config.toml
encoder_arch = "vit"
encoder_patch_size = [8, 8]
encoder_layers = 12
lr = 0.0031
lr_schedule = "wsd"
weight_decay = 0.2
Rows from block 0 of the decoder, named by matrix and row number. Each number is 128 + 32 x the weight over its row's rms, rounded and kept within 0 to 255. All counts start at 0.
# conv: 3x3 conv (decoder.mid.0.conv.weight, 96x96x3x3), inputs 10-19, a 3x3 kernel for each
conv.42 [110 130 140 133 102 184 103  97 135 132 121 143 156 145 129 104 121 113 187  97  75 124 183 100 117 152 103 136 154 156  84 173 150 127 109 121 144 139 108  91 118  91 183 144 115 145  71 122 123 165 162 132 143 169 126 172 118 136 115 118 114 100 139  89 115 141  85 153 129  87 136 149  83 117 129 120 170  95 130 146 117 144 118 158  56   5 136 138 149 123]
conv.43 [123 160 127 141 177 114 154 147  70 133 112 109 100 110 120 133 143 160 134 136 131  98 159  63 110 123 109 165  98 118 175 134 168  91 136 171 179 129 127 102 130 146 127 143 140 113 100 117  94 110 106 141 128 199 106  88 116 146  89 145 127 170 127 154 130 116 146 140 119 192 155 124 111 102 118 145 172 146 172 134  86 162 161 142 145 110 139 120 167 137]
conv.44 [152 146 135  98 142 144  71 173 163 134 167 113 115 125 162 131 145  83 135 162 132 136 125 113 116 137 118 118  71 174 167 188 111 148  88 136 168 137  84 178  87 160 133 120 161 109 135 106 120 200 180 130 126  65 122  86 135  77  95 151 125  99 167 160 117 108 133 198  96 127 127 138 146  98 171  72 153 119 165 171 113 136 116 110 167   1 235  93 139 153]
conv.45 [155 147 112 145  83 107 124 136 124 135 150 131  87 113 145 127 137  98 146 143 119 117 168 179 156 185 127 107 126  96 152 196 165 149  67  99 122 115 145 179 163 110 137  83  90 134 112 109 112 156 181 160 111 159  76 123  78 148 130 155 136 105 164 171  43 147 117  78  89 163 109  87 147 159  96 175  48 157  93 144 160  85 110 126 153 103 132 128 112 136]
conv.46 [ 98 130 142 162 122 139 140 148 115 134 165 144 131 105 124 125  92 151 101 161 172 114 106 109 160 133 117 105 175 131  95 103 165 150 123 122  97 184 129 164  97 138 171 147  90 132 160  93 112 169 112 113 109 103  95 136 154 106  78 109 157  98 162  81 166 156 184 133 118 140 114  93 124 150 131 123  77 129 190 146 136 133 153  90 112 139  70 109 197 110]
conv.47 [116 128  91 115 155 108 157  87  63 135 153 121 101 109 130 103 139  90 186 127 123 146 167 164 103 148 136  80 126 106 157 177 112 156 110 126 137 150 153 159 145 128 100 169  87 126 143 121 149 202 113 121 148 117 135 139 113 168  94 145 126 117 157  90  71 139 125 166  88 154 144 133 100 126 122 110 176 163 115 174 166  70  95 109 173 143 152 142 166 118]
conv.48 [148 121 121  82 126 117 102 161 150 117 133 105 119 138 116 154  72 112  93 177  97 145  65 195 141 119 100 110 175 144 139  86 103 149 162 150 138 152  77 122  97 170  79 143 219  92 139 135 134 131 164 111  84  87 134 144 107 144 114 144 143 159  99 139 119  84 239  49 117 119 128 166 110 165 108 105 126  84 121 159 109 117 147  89 180 108 165 141 119 126]
conv.49 [113 106  68 136 124 112  92  89 109  97 129 101 118 103 128 108 188 124 125 100 133 140 186 159 122 116 119 175 110 110  70 121  73  84  75 118 122 124 113 105 215  97 112 123 111 123  56 143 207  96 126  94 142 134 177 165 149 138  77 178 159 157 122  74 127  97  90  69  91  97 110 115 175 143 104 120 112 176 197 123 120 133 198 141 152 148 184 173 160 168]
conv.50 [139 112 104 154 151 120 103 113 138 119 111 127 112 123 149 132 183  86 116 179  92 108 103 177 176 108  80 120 122 132 152 129  94  75 106 165 105 133  93  93 136 116 158 112 117 127 178 124 143 101 118 103 137 123 102 161 130 143 136 136 104  86 100 109 107  71 126 244 138 145 125 120 124 187 170  82 180 123 141 120  37 138 107 100 175 114 110 122 185  35]
conv.51 [129  93 136 135 117 128  88 139 186 123 150 167  97 153 109 106 176 156 128 129 148 207 178 161  91 135  88 144  75 134  83 140 173 146 149 139 161 108 121 157 158  73 138 156 119 139  73 164 138 169 129 140 133 112  97 142 103 169 173 179 138 127  87 130 122 132 152  77 160 182 102 115 104  82  67 151 136 135 106 164 122 160 145 102  89 120  82 145 166 148]
conv.52 [134 130 108  72 168 144 129 157 137 118 113 180 162 138 133 197  70 121 118  51 112 176 135 148  94 123 133 150 140 126 193  79 156  72 113 125 106 149  56 146  41 171 166 120 156 124  98 138 186  86 154 172 131 117 134 137 112 125 144 151 116 127 136  99 199  95 144 188 104 111  84 127  96 148 142 160 109 131 128 152 159 121 144 154 128 107  70 163 163 101]
conv.53 [195 132 107 113 164 120 182 115  91 142 168 139  92 185 160 160  78 116 104 158 139 112 129 125 123 161 120  99 128 115 134 129 147 174 112 117  98 127 130 133 115 130 146 122 163 132 200 147 104  79 131 107 144  71 111 139 105 149  68 167 109 149 156  79  99 105  99 104 113 170 192 176 138 100 142 112 175  87 154 125  94  96  86 106  97 184 170 146 133 132]
conv.54 [115 136 126 129  62 168  96  91 124 141 133 125 108 130 131  92 136  83 113 109 163 116 147  67 151  87 171 156  89 170 154 205 123  79  68  82 140 141 110  84 143 119 118  90 122 141  87 114 158 142  72 138 124 123 131 136 128 158 106 174 108 100 136 150 170 135  65 149 154 118 162 147 136  78  73 126 152 218 123 134 100 167 152 150 121 133 142 118 151 175]
conv.55 [ 69 132  97 126 105 170 159 126 119 125 111 115 135  90 135 133 127 129 147  84 122 125 109  92 108 213 175 126 118  92 137 115 151 149  79 155  85 114 152 140 132 100 134 132 113 129 111 126 140  53 104 100 110 133 133 120 130 132 167 181 131 107 120 118 126 137 128 142 118 131 121 144  82 142 141 159 145 139 164 104 115  96 111 133  99 120 117 165 139  80]
conv.56 [150 112  85 121 164 151 114  93 114 166 115 188 116 111 117 122 134 131 143 169 126  80 146 148 129  81 125  80 136 132 157  66 144 100 188  94 129 148 113 150  44 163  99 189 174 132 149 124 117 154 149 151 152 145  91  89  99 108 233 117 111  89 148 155 132 140 123  80 111 103 116  97  99  95 145 129 174  69 142 161 150 138 146 113 120 193 126 136 135 146]
conv.57 [119 157 143 126  88 145 138  81 116 138 145  68 125 118 126 128 197 118 139 123 105 148 137 161 131 110 154 127 155  63  82 140 123 159 138 127  97 141 140 139 111  99  84 130 128 146 122 122 139 169 105  95 162 134 161 139  79  96  64 149 151 198 131 141  99 125 126  93 123  65  79 181  82 128 165 125 164  99 101 127  78 143 136  77 105 166 110  80 146 118]
conv.58 [140  87 148 125 129 121 129 184 138  86 143  99 124 126 161 111 138 179 116  81 167  95 100 124 176 155 137 180 157  41 172  48 164 182 157 159 159 114 101  92  55 126 138 127 146 135 185 140 116 131 117  86  79 121 125 118 113 148 105 122 142  88 110 142 106 123 198 128 125 124 156  85  99 118 157 113 133  74 158 135 128 147 164 125 162 122 121 142  42 196]
conv.59 [144 169 142 143  97 165 120 122 103 127 116 150  95  97  73 128 184 155 152 186 148 148  82  75  88 156  93 147  71 152 108  99 206  56 122 109  89 166  89  92 132 129 139 164 128 142  69 148 152 108 103 152 124 150 155 121 118 101 106 159 170 103  74 132 138 165 172 130 141  88 100  89 170  81 141 152 216 108 146 101 127 162 161 117  82 171 106 109  98 102]
conv.60 [ 88  83 169 174 146 114  91 152 162 118 135 106 128 145  80 103 173 171 106 103  90 159 103 122 133 124 190 133 116 134 181 168  97  88 124 140  75  97 156 170 158  99 125 134 134 107 153 117 121 119 121 100 177 108 124  98 122 140 106 142  75  82 152 122  92 114 146 155 126 149  78 141 110 107 183  87  69 102 126 171 154 182 153 100 136  74 102 116 151  98]
conv.61 [109 116  88 152  94 134 188 109 136 111 172 105 109  92  93 170 151 143 128 152 118 145 134 168 109  59 109  97 150 164 138 230  78  98  68 174  89 120 176 138 141 118 118 136 127 121 117 160 100 143 105 117 144 111 152 131 110 177 189 160 163  79 101 110 190 198 141 125  79 110 179 168  81 154 133 106 167 147  95 143 136 198 170 110 100 179 151  79  80 128]
conv.62 [ 99 112 151 114 167 135 111 111 179 162  71 117  92  65 139 153 120  79  71 108 130 173 124 159  95 144 136 153 165 126 118 213  60 151 150 128 164 156 176  92 120 144 115 145 121 182 103 100 122 152  78 136 112 156 108  90 119 155 132 187 105  92 151  65 175 166  99 133 122  96  55 158 152 100 108 113 111 107 124 155 164 121 141  91  89 114 126 161 218  89]
conv.63 [102 111 126 127 116 161 141 109 109 137  76 127 141 126 182 138 129 140 102 173 127 184  82 194  73 134 111 151 168 114 109 165 110 136  53 155 136 156 153  74 111 151  97 113 135 110 104 145  62 255  95 153 122 163 143 114 161 169 157 111 121 158 130 167  92 131 155  99 139 131 124 133  87 202 157 119 159  91 133 201 140 120  85 137 101 150  78 205 142 100]
conv.64 [162 105 137 129 114 121 123 120  84 145 138 129 156  92 152 123 184 121  98 197  60 130  81  73  91 183 177 132  75 146 106 109 159 170  95 141 159 120  78 116 112 131  86 132 102  94 106  96 160 103 128 137 142 103 150 115 101 138 115 168 170 124 188 162 124 120 109 186 136 114 104  95 133 104 136 176 197 110  86 149 124 171  52 187 149 111 183 101 146 152]
conv.65 [133 157 143 115 122 153 105 163  90 126  87 153 114  75 161  82 101 171 111 172 104 106  83  92 121 126 171  89  95 118 138 193  57 107 164 156  74 141 157 113 174 121 158 104 105 120 127  96 166 104 141 116 101 132 157  69 131 114 181  99  86 178 133 150  77 138 100 166  90 119 136 121 108 137 144 116 125 140 158 102  90 115 123 132 118 160  92 159 111  97]
conv.66 [109 145 167 117 104 133  98 122 123  88 126 100  79 106 102 116 133 114 131  93 104 124 129 161  79 164 149 102 154 114  66 119 102 166 134 163 150 114 129  90  70 127 113 172  88 131  69 182 125 170 110 103 146 138 142 107 178 128  60  90 112 163 138 110  79 137 139 122 147 112 135 117 125 179 157  84 105 124  47 200 152 147  70 125  41 101 154 163 117 132]
conv.67 [126 119 101 182 110 140  99  89 163 113 223 182 114  64  86  63 110 110 118  90 148  61 155 164 103 142 147  39 166 146  83 203 111 114  86 107  85 122 147 105 149 114 179 115 124 145  94  72  94 122 110 147 158 158 165 103 148 118  92 153 108 147 113 155 138 122 129 103  45 134 134 148 169  87 104  91 141 128 135 106 142 168 134 128 155 136 124 101 104 123]
conv.68 [131 129 114 144 156 108 108 131 134 142 139 110 138 123  92 164 196 106 162 113 143  67 131 136 109 158 142  76 161 185 120 182  75 153 113 147 134 133 124 141 111 135 132 128 104 143 173  67  95 172 189  81 111 131 132  92 150 207  80 130 124  88 106 131 138 122 116 211 130  97 118 106 147 108  62 120 170 157  98 197  82 118 167  95 122 136 173 138 146 134]
conv.69 [119 116 128 151 110 115 127 109 151 105 100 118 188 138 155 114  78 169 133 148 136 196  87 105 167 100 153 108 196 225 150 156 127 185  93 144 147 147 109 179  66 157 109 164  72 159 167 148  54 116 135 104 129 170 107 155 128 192 113 161 106 115 130 195 134 139  77 214 138 121  84 127 109 165 125 131 135 150  78 183 146 100  86  94  93 149 176  47 100 176]
conv.70 [104  98  85  69 104  72  85  56 138 122  88 120 124 123  91 121 141  91 137 155 155 118 163 128 105 113 132  90 136 104 149 142  82 113 111 121  93 127 135 162 152 134 119 175 126 129 119 124  85  86 108  96 150 131 157 103 121 186 115 164 165 162 212  83 121 121  99  91 144 119  97 146 140 142 142 136  82 171 131 152 161 177 101 152  95 176 164 135 164 199]
conv.71 [ 93 107 111 112 163 160 144 110 145 145 128  80 178 173  83 167 148 111 128 128  90 171 127  68 107 125 154 142 130 105 157  91 118 103 169 117 121 125 149 130  69 133 122 129 171 184  89 154  88 130 101  94 116 182 115 115 139 173 115 159 122 123 152 170  94 140 110 136 104 152 169 138 121 119  94 124  42 154 127 158 127 120 138 150 129  78 132 132 133 143]
conv.72 [141 119 128 122 134 143 131 162 147 143 141 106  98 184 105 141 123 137  76 124 136 166  86 160  80 111 166 164 170  82 152 130  90 149  90 149 125 107 147 101 176  67 114  86 127 152 118 109 219 181  99  71 126  88 125 153 109 149  90 138 162 104 122 138  65 129 129 113  53  93 107 120 130  85 172 102 136  99 114 183  57 147 128 127 124  75 122 138 130 102]
conv.73 [133  95 123 129 127 149 135 129 163 164 127  96  92 126 161 112 148 148 158 203 143 117 100  94 126  99 107  85 111 109 142  66 132 171 148 109 154 110 141 138 121 122  89  86 124 141 179 121 140 198  67  88 200 126 115 135 107 111  97  92 119 187  85 154 126 127 110  91 125 147 118 118 172 103 118 142  45 136 169  43 148 122 143 157 151  67 137  78 180  89]
conv.74 [119 152 112  97 170 109 135 137 150 180  79 149 117  37 120 165 129 167 123  86 123 126 112 128 123 159  91 148 163 139 117  84 171 103 137 140 113  93  77 194 158  95 156 143 154 153 101 118 126 151 181 127  86  87 121 130 144 176  97 122 124 131 124 109 125 140 103 141 112 106  96 150 119 117  95 185 142 152 131  89  61 133 152  86 121  98 159  90 134 143]
conv.75 [127 141 125 122 166 162 108 119 114 116 127  69 124 153 153 166 135  84 101  84  99 138 104 140 147 161 121 163  99   0 119 102 136 109 147 130 138  91 105 107 132 105 147 122 135 150 172 108 138 162 116 110  61  69 171 166  26 132  94 110 132 122  92 125 106 115 127 111 124 135 121 127  73 125 163 122  80  91 139 156  88 124  97  93 109  78 124 132 130  94]
conv.76 [138  84 109 124 153 116 164 124 104 109 161 120 103 145 111 150 121  63 148 218 106 149 160  74  89 140 144  80 104 160 107  95 198 106 114  80 202  91 133 120 195 120  75 161 154 155  98 179 116  82 147  81  94 137 128 165 155 131  96 126 148 136 190 120 120 121 172 195 103 139 128 131 142 120 131 103  84 144 158 152 120 127  94 152 142 110 133 172 128 108]
conv.77 [108 120 135 141  72 111 123  76 121  82 131 104  93 131 136 130 119 116 138 119 129 146 115 140 136 142 128 165 127 156 110  91 105 162 116 101 137 124 116 136 126 145 110 192 134 144 125 115 138  86  49 155 127 126 120 185 175 174 129 134 143 192 175 127 128  97  84 169 147 105 140 100 130 164 131 167 141 129 125 129 157 134 219 148 166 131 186 160 178 197]