{"train_examples": 77898, "translate": 0.12, "encoder_arch": "vit", "encoder_bias": "none", "encoder_drop_path": 0.1, "encoder_slots_per_expert": 1, "decoder_upsampling": "pixel_shuffle", "beta2": 0.95, "eps": 1e-08, "adamw_lr_other_params": 0.0016, "epochs": 3.9}
Rows from expert 0 of block 7 of the encoder, named by matrix and row number. Rows with one number belong to one neuron. Each number is 50 + 10 x the weight over the matrix's rms, rounded and kept within 0 to 99. All counts start at 0.
# up: expert up (encoder.blocks.7.mlp.up, 4x128x256), inputs 128-255
# down: expert down (encoder.blocks.7.mlp.down, 4x256x128, transposed), outputs 128-255
up.38:50 46 57 62 47 48 61 58 39 68 38 46 53 64 36 65 60 40 52 56 48 46 37 50 49 63 45 60 50 54 48 50 57 45 51 45 73 40 52 41 27 44 43 39 31 33 50 70 60 68 56 55 38 57 36 60 42 43 52 38 35 44 58 48 34 47 54 33 37 54 60 34 43 37 64 52 50 30 40 60 58 54 52 48 58 64 32 51 56 40 61 38 65 43 39 34 70 65 73 35 39 61 54 46 61 54 46 43 40 53 42 53 73 48 39 46 63 29 57 54 59 37 62 56 48 59 60 45
down.38:42 47 50 29 50 59 42 57 71 53 71 54 45 44 49 37 42 53 42 49 66 58 71 51 52 41 44 52 45 49 61 51 40 55 56 68 30 34 46 35 69 47 52 59 66 49 72 42 48 60 53 45 56 49 81 47 66 53 33 47 57 63 44 44 43 56 44 67 66 45 40 37 52 44 59 46 49 68 60 36 49 48 35 61 40 26 58 55 40 38 43 60 22 71 63 54 42 55 55 46 56 50 54 56 47 55 67 41 51 43 64 67 35 45 35 49 45 36 48 64 43 55 38 58 60 43 37 41
up.39:55 43 42 31 55 66 60 61 40 57 43 67 49 37 51 54 66 54 48 42 69 52 55 60 72 64 29 43 51 50 43 51 67 47 48 38 64 28 53 47 62 55 76 52 36 45 34 74 49 67 73 39 60 62 58 52 49 49 66 63 42 43 48 46 68 56 64 52 43 35 25 57 50 72 58 44 59 59 66 41 47 39 54 53 40 66 46 51 34 57 17 37 41 55 52 52 51 58 53 53 43 54 58 46 53 32 50 53 49 60 41 48 59 70 58 47 48 62 29 44 64 48 51 17 75 40 54 69
down.39:52 53 59 52 37 41 37 32 55 33 48 53 40 56 53 61 51 48 34 44 38 68 58 39 47 30 35 57 50 45 38 48 21 78 52 45 34 81 49 40 49 51 31 51 77 52 60 53 51 55 54 55 58 49 17 59 31 47 38 56 60 55 55 47 49 56 44 66 39 51 44 79 54 37 35 60 55 45 36 55 64 37 52 48 41 16 59 57 63 43 49 48 65 41 52 57 51 78 65 36 44 40 33 38 68 52 40 39 42 55 49 53 56 49 51 71 59 34 58 48 61 41 44 42 35 47 51 55
up.40:45 72 63 48 49 64 52 49 35 49 32 38 41 53 54 51 46 54 44 60 68 53 46 51 52 54 59 39 29 56 55 40 69 44 53 32 42 43 37 45 45 52 52 55 59 46 46 53 46 52 56 63 57 60 65 58 50 49 41 62 57 51 34 59 42 54 49 46 44 42 37 43 42 51 58 46 63 51 58 58 44 40 43 59 51 58 61 53 54 40 56 41 53 34 53 55 43 50 57 56 56 63 43 55 51 40 57 37 51 57 45 52 37 49 49 52 48 64 50 46 55 52 53 46 52 76 47 40
down.40:57 42 31 43 45 55 38 49 51 58 50 59 40 44 37 47 57 60 53 40 53 53 51 46 49 54 50 37 47 61 45 51 43 48 57 49 64 38 60 50 61 64 50 44 48 64 36 50 42 40 56 67 50 66 52 42 42 52 58 47 50 56 62 51 62 33 52 50 56 54 69 50 47 64 45 45 56 73 55 45 37 37 56 52 55 50 44 42 51 36 58 41 63 49 45 62 55 43 50 65 40 54 54 43 34 54 59 29 53 39 56 47 52 49 67 52 45 51 44 61 29 49 46 63 59 57 47 58
up.41:58 51 34 27 56 46 44 46 28 51 41 51 43 54 59 53 38 56 55 31 55 47 55 52 68 71 59 43 52 52 67 41 41 66 56 56 55 37 53 71 38 45 58 43 61 61 53 44 62 40 60 55 47 58 38 62 48 50 54 59 54 67 53 37 53 54 51 57 26 57 46 46 49 40 42 49 38 32 59 36 47 50 44 58 45 48 46 56 60 47 46 45 38 49 35 52 50 38 50 67 50 46 52 47 52 42 63 45 57 47 43 47 45 58 54 49 51 54 47 55 65 52 64 32 45 61 24 52
down.41:40 52 79 52 47 62 62 51 62 48 58 40 65 60 54 41 47 43 40 57 39 47 35 45 45 53 49 49 40 63 47 50 51 44 49 45 53 49 59 39 57 60 35 33 35 54 48 58 48 50 42 43 47 39 43 56 49 42 38 68 59 66 40 47 53 46 69 42 73 49 63 61 44 54 65 73 27 60 32 41 49 41 42 34 50 60 62 49 41 38 49 54 52 42 49 36 55 63 53 43 58 46 77 50 43 59 63 54 41 61 60 58 68 43 37 54 46 38 58 46 42 57 47 45 38 52 45 52
up.42:43 38 55 43 57 36 73 61 44 52 59 46 48 49 44 47 47 58 30 60 59 59 34 50 63 61 49 64 54 59 48 26 27 69 57 78 41 39 46 94 42 23 56 40 40 52 48 62 44 38 65 49 66 65 52 68 45 67 53 58 34 33 42 73 28 36 42 46 29 77 48 44 42 57 61 41 56 58 34 59 45 56 39 58 72 46 44 60 54 41 46 56 60 36 45 54 64 66 53 44 41 37 36 43 45 37 57 48 48 46 49 57 45 49 36 56 33 51 36 38 31 58 34 60 65 65 61 64
down.42:56 38 67 42 60 66 41 30 42 69 50 30 45 64 70 52 63 39 33 66 47 72 44 52 52 15 67 29 53 42 61 33 61 71 44 34 62 54 61 58 64 76 69 53 57 51 42 27 49 55 44 56 49 37 32 42 32 31 56 32 51 70 45 43 39 42 53 37 65 38 53 67 67 59 58 54 45 47 57 70 54 37 61 62 49 66 36 59 33 53 41 70 63 46 62 37 36 39 62 44 53 52 56 30 27 45 48 50 68 68 48 46 64 56 56 75 58 52 54 66 61 56 75 44 35 38 52 52
up.43:29 54 39 53 51 60 49 43 39 62 45 61 63 63 42 49 43 50 45 41 38 55 54 46 60 59 47 38 39 41 64 66 58 59 38 44 59 43 51 63 73 50 36 38 46 35 57 56 53 47 57 35 35 51 61 57 51 47 65 51 54 63 56 49 58 50 56 38 55 54 61 54 57 54 44 56 65 50 43 45 49 59 52 53 47 44 43 43 59 49 46 62 49 49 71 27 70 53 50 54 62 29 40 52 43 66 72 47 64 61 55 51 59 52 44 62 51 53 57 58 40 19 50 48 56 54 53 50
down.43:50 56 66 54 66 49 42 36 62 59 43 66 56 41 60 52 53 39 33 49 45 52 37 58 53 42 40 61 63 40 37 23 44 42 54 56 50 50 46 49 51 45 50 47 38 55 40 40 41 70 48 55 52 51 41 56 49 60 44 45 43 54 55 46 53 57 62 60 49 58 40 43 31 51 57 60 41 43 56 56 46 71 47 67 33 44 62 56 48 55 49 47 37 69 26 48 47 43 53 45 31 50 65 53 50 48 43 63 51 58 44 35 56 48 47 48 52 39 49 42 59 55 29 55 45 39 38 55
up.44:56 45 54 48 57 31 53 58 50 61 56 34 55 39 65 53 37 56 46 41 44 41 56 55 66 36 26 41 62 73 54 57 59 59 43 53 49 42 27 50 61 53 44 76 41 43 57 35 51 59 43 62 39 32 49 30 35 37 50 44 48 62 53 58 41 33 59 48 51 22 63 67 50 55 47 47 59 53 36 38 39 43 41 28 57 65 49 51 66 33 83 46 52 55 78 52 42 47 50 42 42 70 37 51 55 75 59 42 50 55 37 61 42 33 50 50 34 62 47 41 39 37 45 43 33 66 51 57
down.44:49 39 57 38 31 71 47 43 48 52 48 56 41 70 42 64 70 43 65 53 57 56 42 46 41 40 45 52 42 32 50 67 53 33 55 57 43 53 50 57 39 68 64 36 38 45 47 42 51 28 50 26 62 57 67 66 47 42 64 38 39 48 58 56 39 59 33 62 34 66 42 54 56 41 61 38 64 43 73 53 48 39 59 61 60 39 40 50 30 44 38 66 36 41 40 37 64 63 64 50 62 27 44 65 44 53 49 69 39 43 56 48 52 80 60 38 54 68 48 41 45 46 62 56 50 74 55 56
up.45:63 35 59 58 47 65 53 56 31 67 37 54 42 60 48 52 77 66 64 46 51 48 72 47 69 45 53 74 48 47 52 62 78 62 45 58 31 38 40 55 63 42 48 54 34 50 52 60 68 52 29 17 45 63 51 44 37 64 38 49 41 70 59 11 68 47 68 43 66 66 49 44 36 41 32 42 46 65 63 48 59 38 62 31 73 56 52 35 31 48 49 38 65 41 63 57 34 55 44 63 51 67 47 63 56 72 59 39 46 66 55 57 41 63 52 49 62 48 60 45 47 48 74 21 56 45 50 60
down.45:64 37 38 42 47 30 54 38 50 46 70 60 46 36 47 63 46 50 59 56 57 43 67 78 54 65 52 36 58 47 54 50 42 45 28 48 65 55 34 61 52 71 57 44 77 48 47 52 66 42 61 52 55 65 51 63 59 39 65 59 58 53 48 48 30 43 51 55 62 47 39 46 60 63 56 69 64 61 34 68 31 31 46 60 49 52 51 36 42 59 43 55 51 48 29 57 51 56 54 44 35 40 56 67 62 46 34 50 53 44 41 32 46 66 42 45 39 61 58 36 53 40 43 55 45 53 50 39
up.46:33 46 48 52 51 63 65 47 53 52 52 40 59 45 60 48 49 48 52 53 58 67 55 46 52 52 58 50 53 38 45 61 61 50 57 46 29 53 49 54 48 53 39 46 40 48 36 55 46 46 45 44 54 39 57 53 54 54 53 42 45 51 44 55 47 49 51 39 57 59 51 44 56 61 62 43 43 48 50 47 56 54 51 52 55 49 48 45 41 53 56 41 53 49 40 47 52 41 45 41 54 51 42 49 41 42 58 37 58 57 53 41 73 40 63 46 41 46 46 48 50 56 60 44 54 64 56 57
down.46:42 57 33 59 63 49 44 54 51 30 59 56 41 49 67 44 43 34 54 42 58 51 51 46 50 60 43 56 43 47 46 58 66 55 42 46 50 63 46 38 62 57 35 46 57 45 50 51 60 42 51 52 42 57 57 49 55 48 66 41 39 60 40 65 40 55 49 54 55 37 41 54 44 57 48 42 55 46 49 48 55 53 61 49 44 57 52 60 56 45 47 42 65 48 54 49 52 25 38 36 53 49 35 49 38 58 63 49 48 42 41 56 53 50 58 47 52 34 47 43 49 52 64 51 51 42 52 53
up.47:46 55 47 50 61 46 56 44 52 56 54 51 50 50 47 53 46 40 54 48 51 52 38 51 43 43 55 57 39 56 39 50 53 54 56 53 44 51 45 52 56 50 58 55 39 46 50 39 51 54 59 36 63 54 49 49 53 50 56 44 52 56 51 45 43 47 60 66 42 46 49 52 49 44 54 54 59 45 62 41 52 49 50 61 57 45 63 49 44 48 54 42 52 50 52 53 59 60 49 51 46 49 50 56 62 45 46 54 50 51 47 57 44 43 47 50 63 49 55 44 43 44 50 50 55 43 57 62
down.47:53 62 42 57 55 51 53 45 55 50 49 52 36 55 52 65 40 50 65 50 40 38 43 43 67 60 35 53 40 54 54 59 39 49 45 54 44 59 51 55 54 70 43 47 56 48 56 49 42 53 51 55 56 53 50 49 61 50 44 46 52 55 64 56 57 49 51 55 61 46 52 40 52 50 43 50 43 38 60 38 44 57 55 42 50 46 54 43 59 58 49 51 48 43 52 65 51 57 49 49 56 44 42 47 56 57 61 40 52 47 50 49 55 49 44 55 65 54 57 52 43 53 51 47 63 42 55 61
up.48:49 52 58 49 42 71 65 56 67 51 42 60 43 34 57 64 27 26 52 39 54 21 38 49 61 61 44 49 44 31 47 69 64 60 50 22 49 83 54 37 40 38 43 50 58 56 63 50 73 43 37 29 55 44 60 41 50 26 44 47 57 27 41 67 34 44 57 45 64 33 78 44 44 40 67 58 79 48 49 57 43 37 22 45 46 56 32 55 57 68 68 56 64 67 53 52 46 70 73 41 41 60 58 63 89 62 11 75 33 38 54 30 44 51 55 29 66 55 43 60 54 51 53 74 36 39 43 66
down.48:36 34 61 60 48 39 48 45 13 42 57 45 41 42 45 15 72 35 57 57 74 58 58 49 35 53 58 60 66 45 30 71 64 48 69 62 60 67 38 64 75 54 91 66 22 65 51 66 56 65 28 59 52 49 61 61 60 69 51 58 48 62 40 58 36 58 61 43 47 67 79 41 48 56 46 31 68 32 75 19 44 40 49 42 63 77 57 59 44 49 60 62 49 51 44 39 33 30 44 48 53 38 69 38 28 51 69 51 53 58 52 69 54 60 66 44 33 37 50 23 17 64 58 46 54 43 56 60
up.49:42 53 42 50 31 54 53 49 55 53 50 43 45 52 48 53 48 62 30 49 45 63 53 47 64 31 48 65 44 56 45 47 55 45 62 66 54 33 58 45 64 42 45 63 54 35 31 53 43 52 53 35 57 42 68 55 49 37 67 53 41 51 65 70 61 49 47 55 42 54 45 39 28 47 45 43 45 46 53 44 57 55 36 51 47 52 53 51 57 31 61 50 51 41 47 24 56 61 60 63 58 39 41 52 56 59 50 44 61 70 34 59 59 42 41 49 54 57 27 55 44 59 31 49 47 45 56 51
down.49:68 37 62 41 68 51 37 46 29 49 49 66 50 52 51 60 69 46 62 55 46 53 45 53 63 52 40 49 64 33 37 46 55 71 37 48 58 58 47 56 44 54 54 57 50 50 64 37 62 54 35 55 41 54 30 54 51 56 41 46 49 56 40 55 46 39 53 55 57 49 50 52 55 43 70 44 51 62 43 58 52 39 62 58 42 47 41 57 54 51 52 38 56 43 61 61 49 44 52 40 55 56 40 44 39 36 39 56 33 53 47 51 50 45 49 52 49 45 49 38 50 64 63 30 45 66 45 58
up.50:53 60 42 61 32 70 26 51 57 50 51 51 47 47 42 47 57 42 46 45 52 49 47 43 43 43 55 55 47 48 48 50 47 63 56 73 66 45 49 52 46 46 51 53 53 47 45 36 57 71 45 48 39 49 61 68 46 45 41 38 59 67 49 45 45 49 64 62 66 33 30 55 31 53 37 41 57 69 57 62 52 58 60 51 42 62 64 57 70 47 52 56 49 68 53 28 49 31 36 64 48 46 48 53 35 72 51 49 40 39 32 39 52 45 49 60 44 63 44 53 28 47 28 53 41 43 56 59
down.50:55 57 60 42 55 39 57 44 44 51 44 38 53 44 55 39 37 44 44 43 49 45 42 49 48 61 44 33 37 38 45 48 49 33 38 45 37 53 43 65 63 40 49 50 51 47 68 52 34 41 38 43 47 60 34 38 57 48 53 55 59 48 46 56 48 57 44 54 45 45 54 42 61 46 62 64 52 47 60 55 66 57 57 48 40 58 41 17 24 38 63 59 39 34 30 64 56 45 43 34 33 37 66 58 52 58 53 56 43 58 58 58 49 62 48 43 45 30 50 43 51 52 66 41 48 50 63 49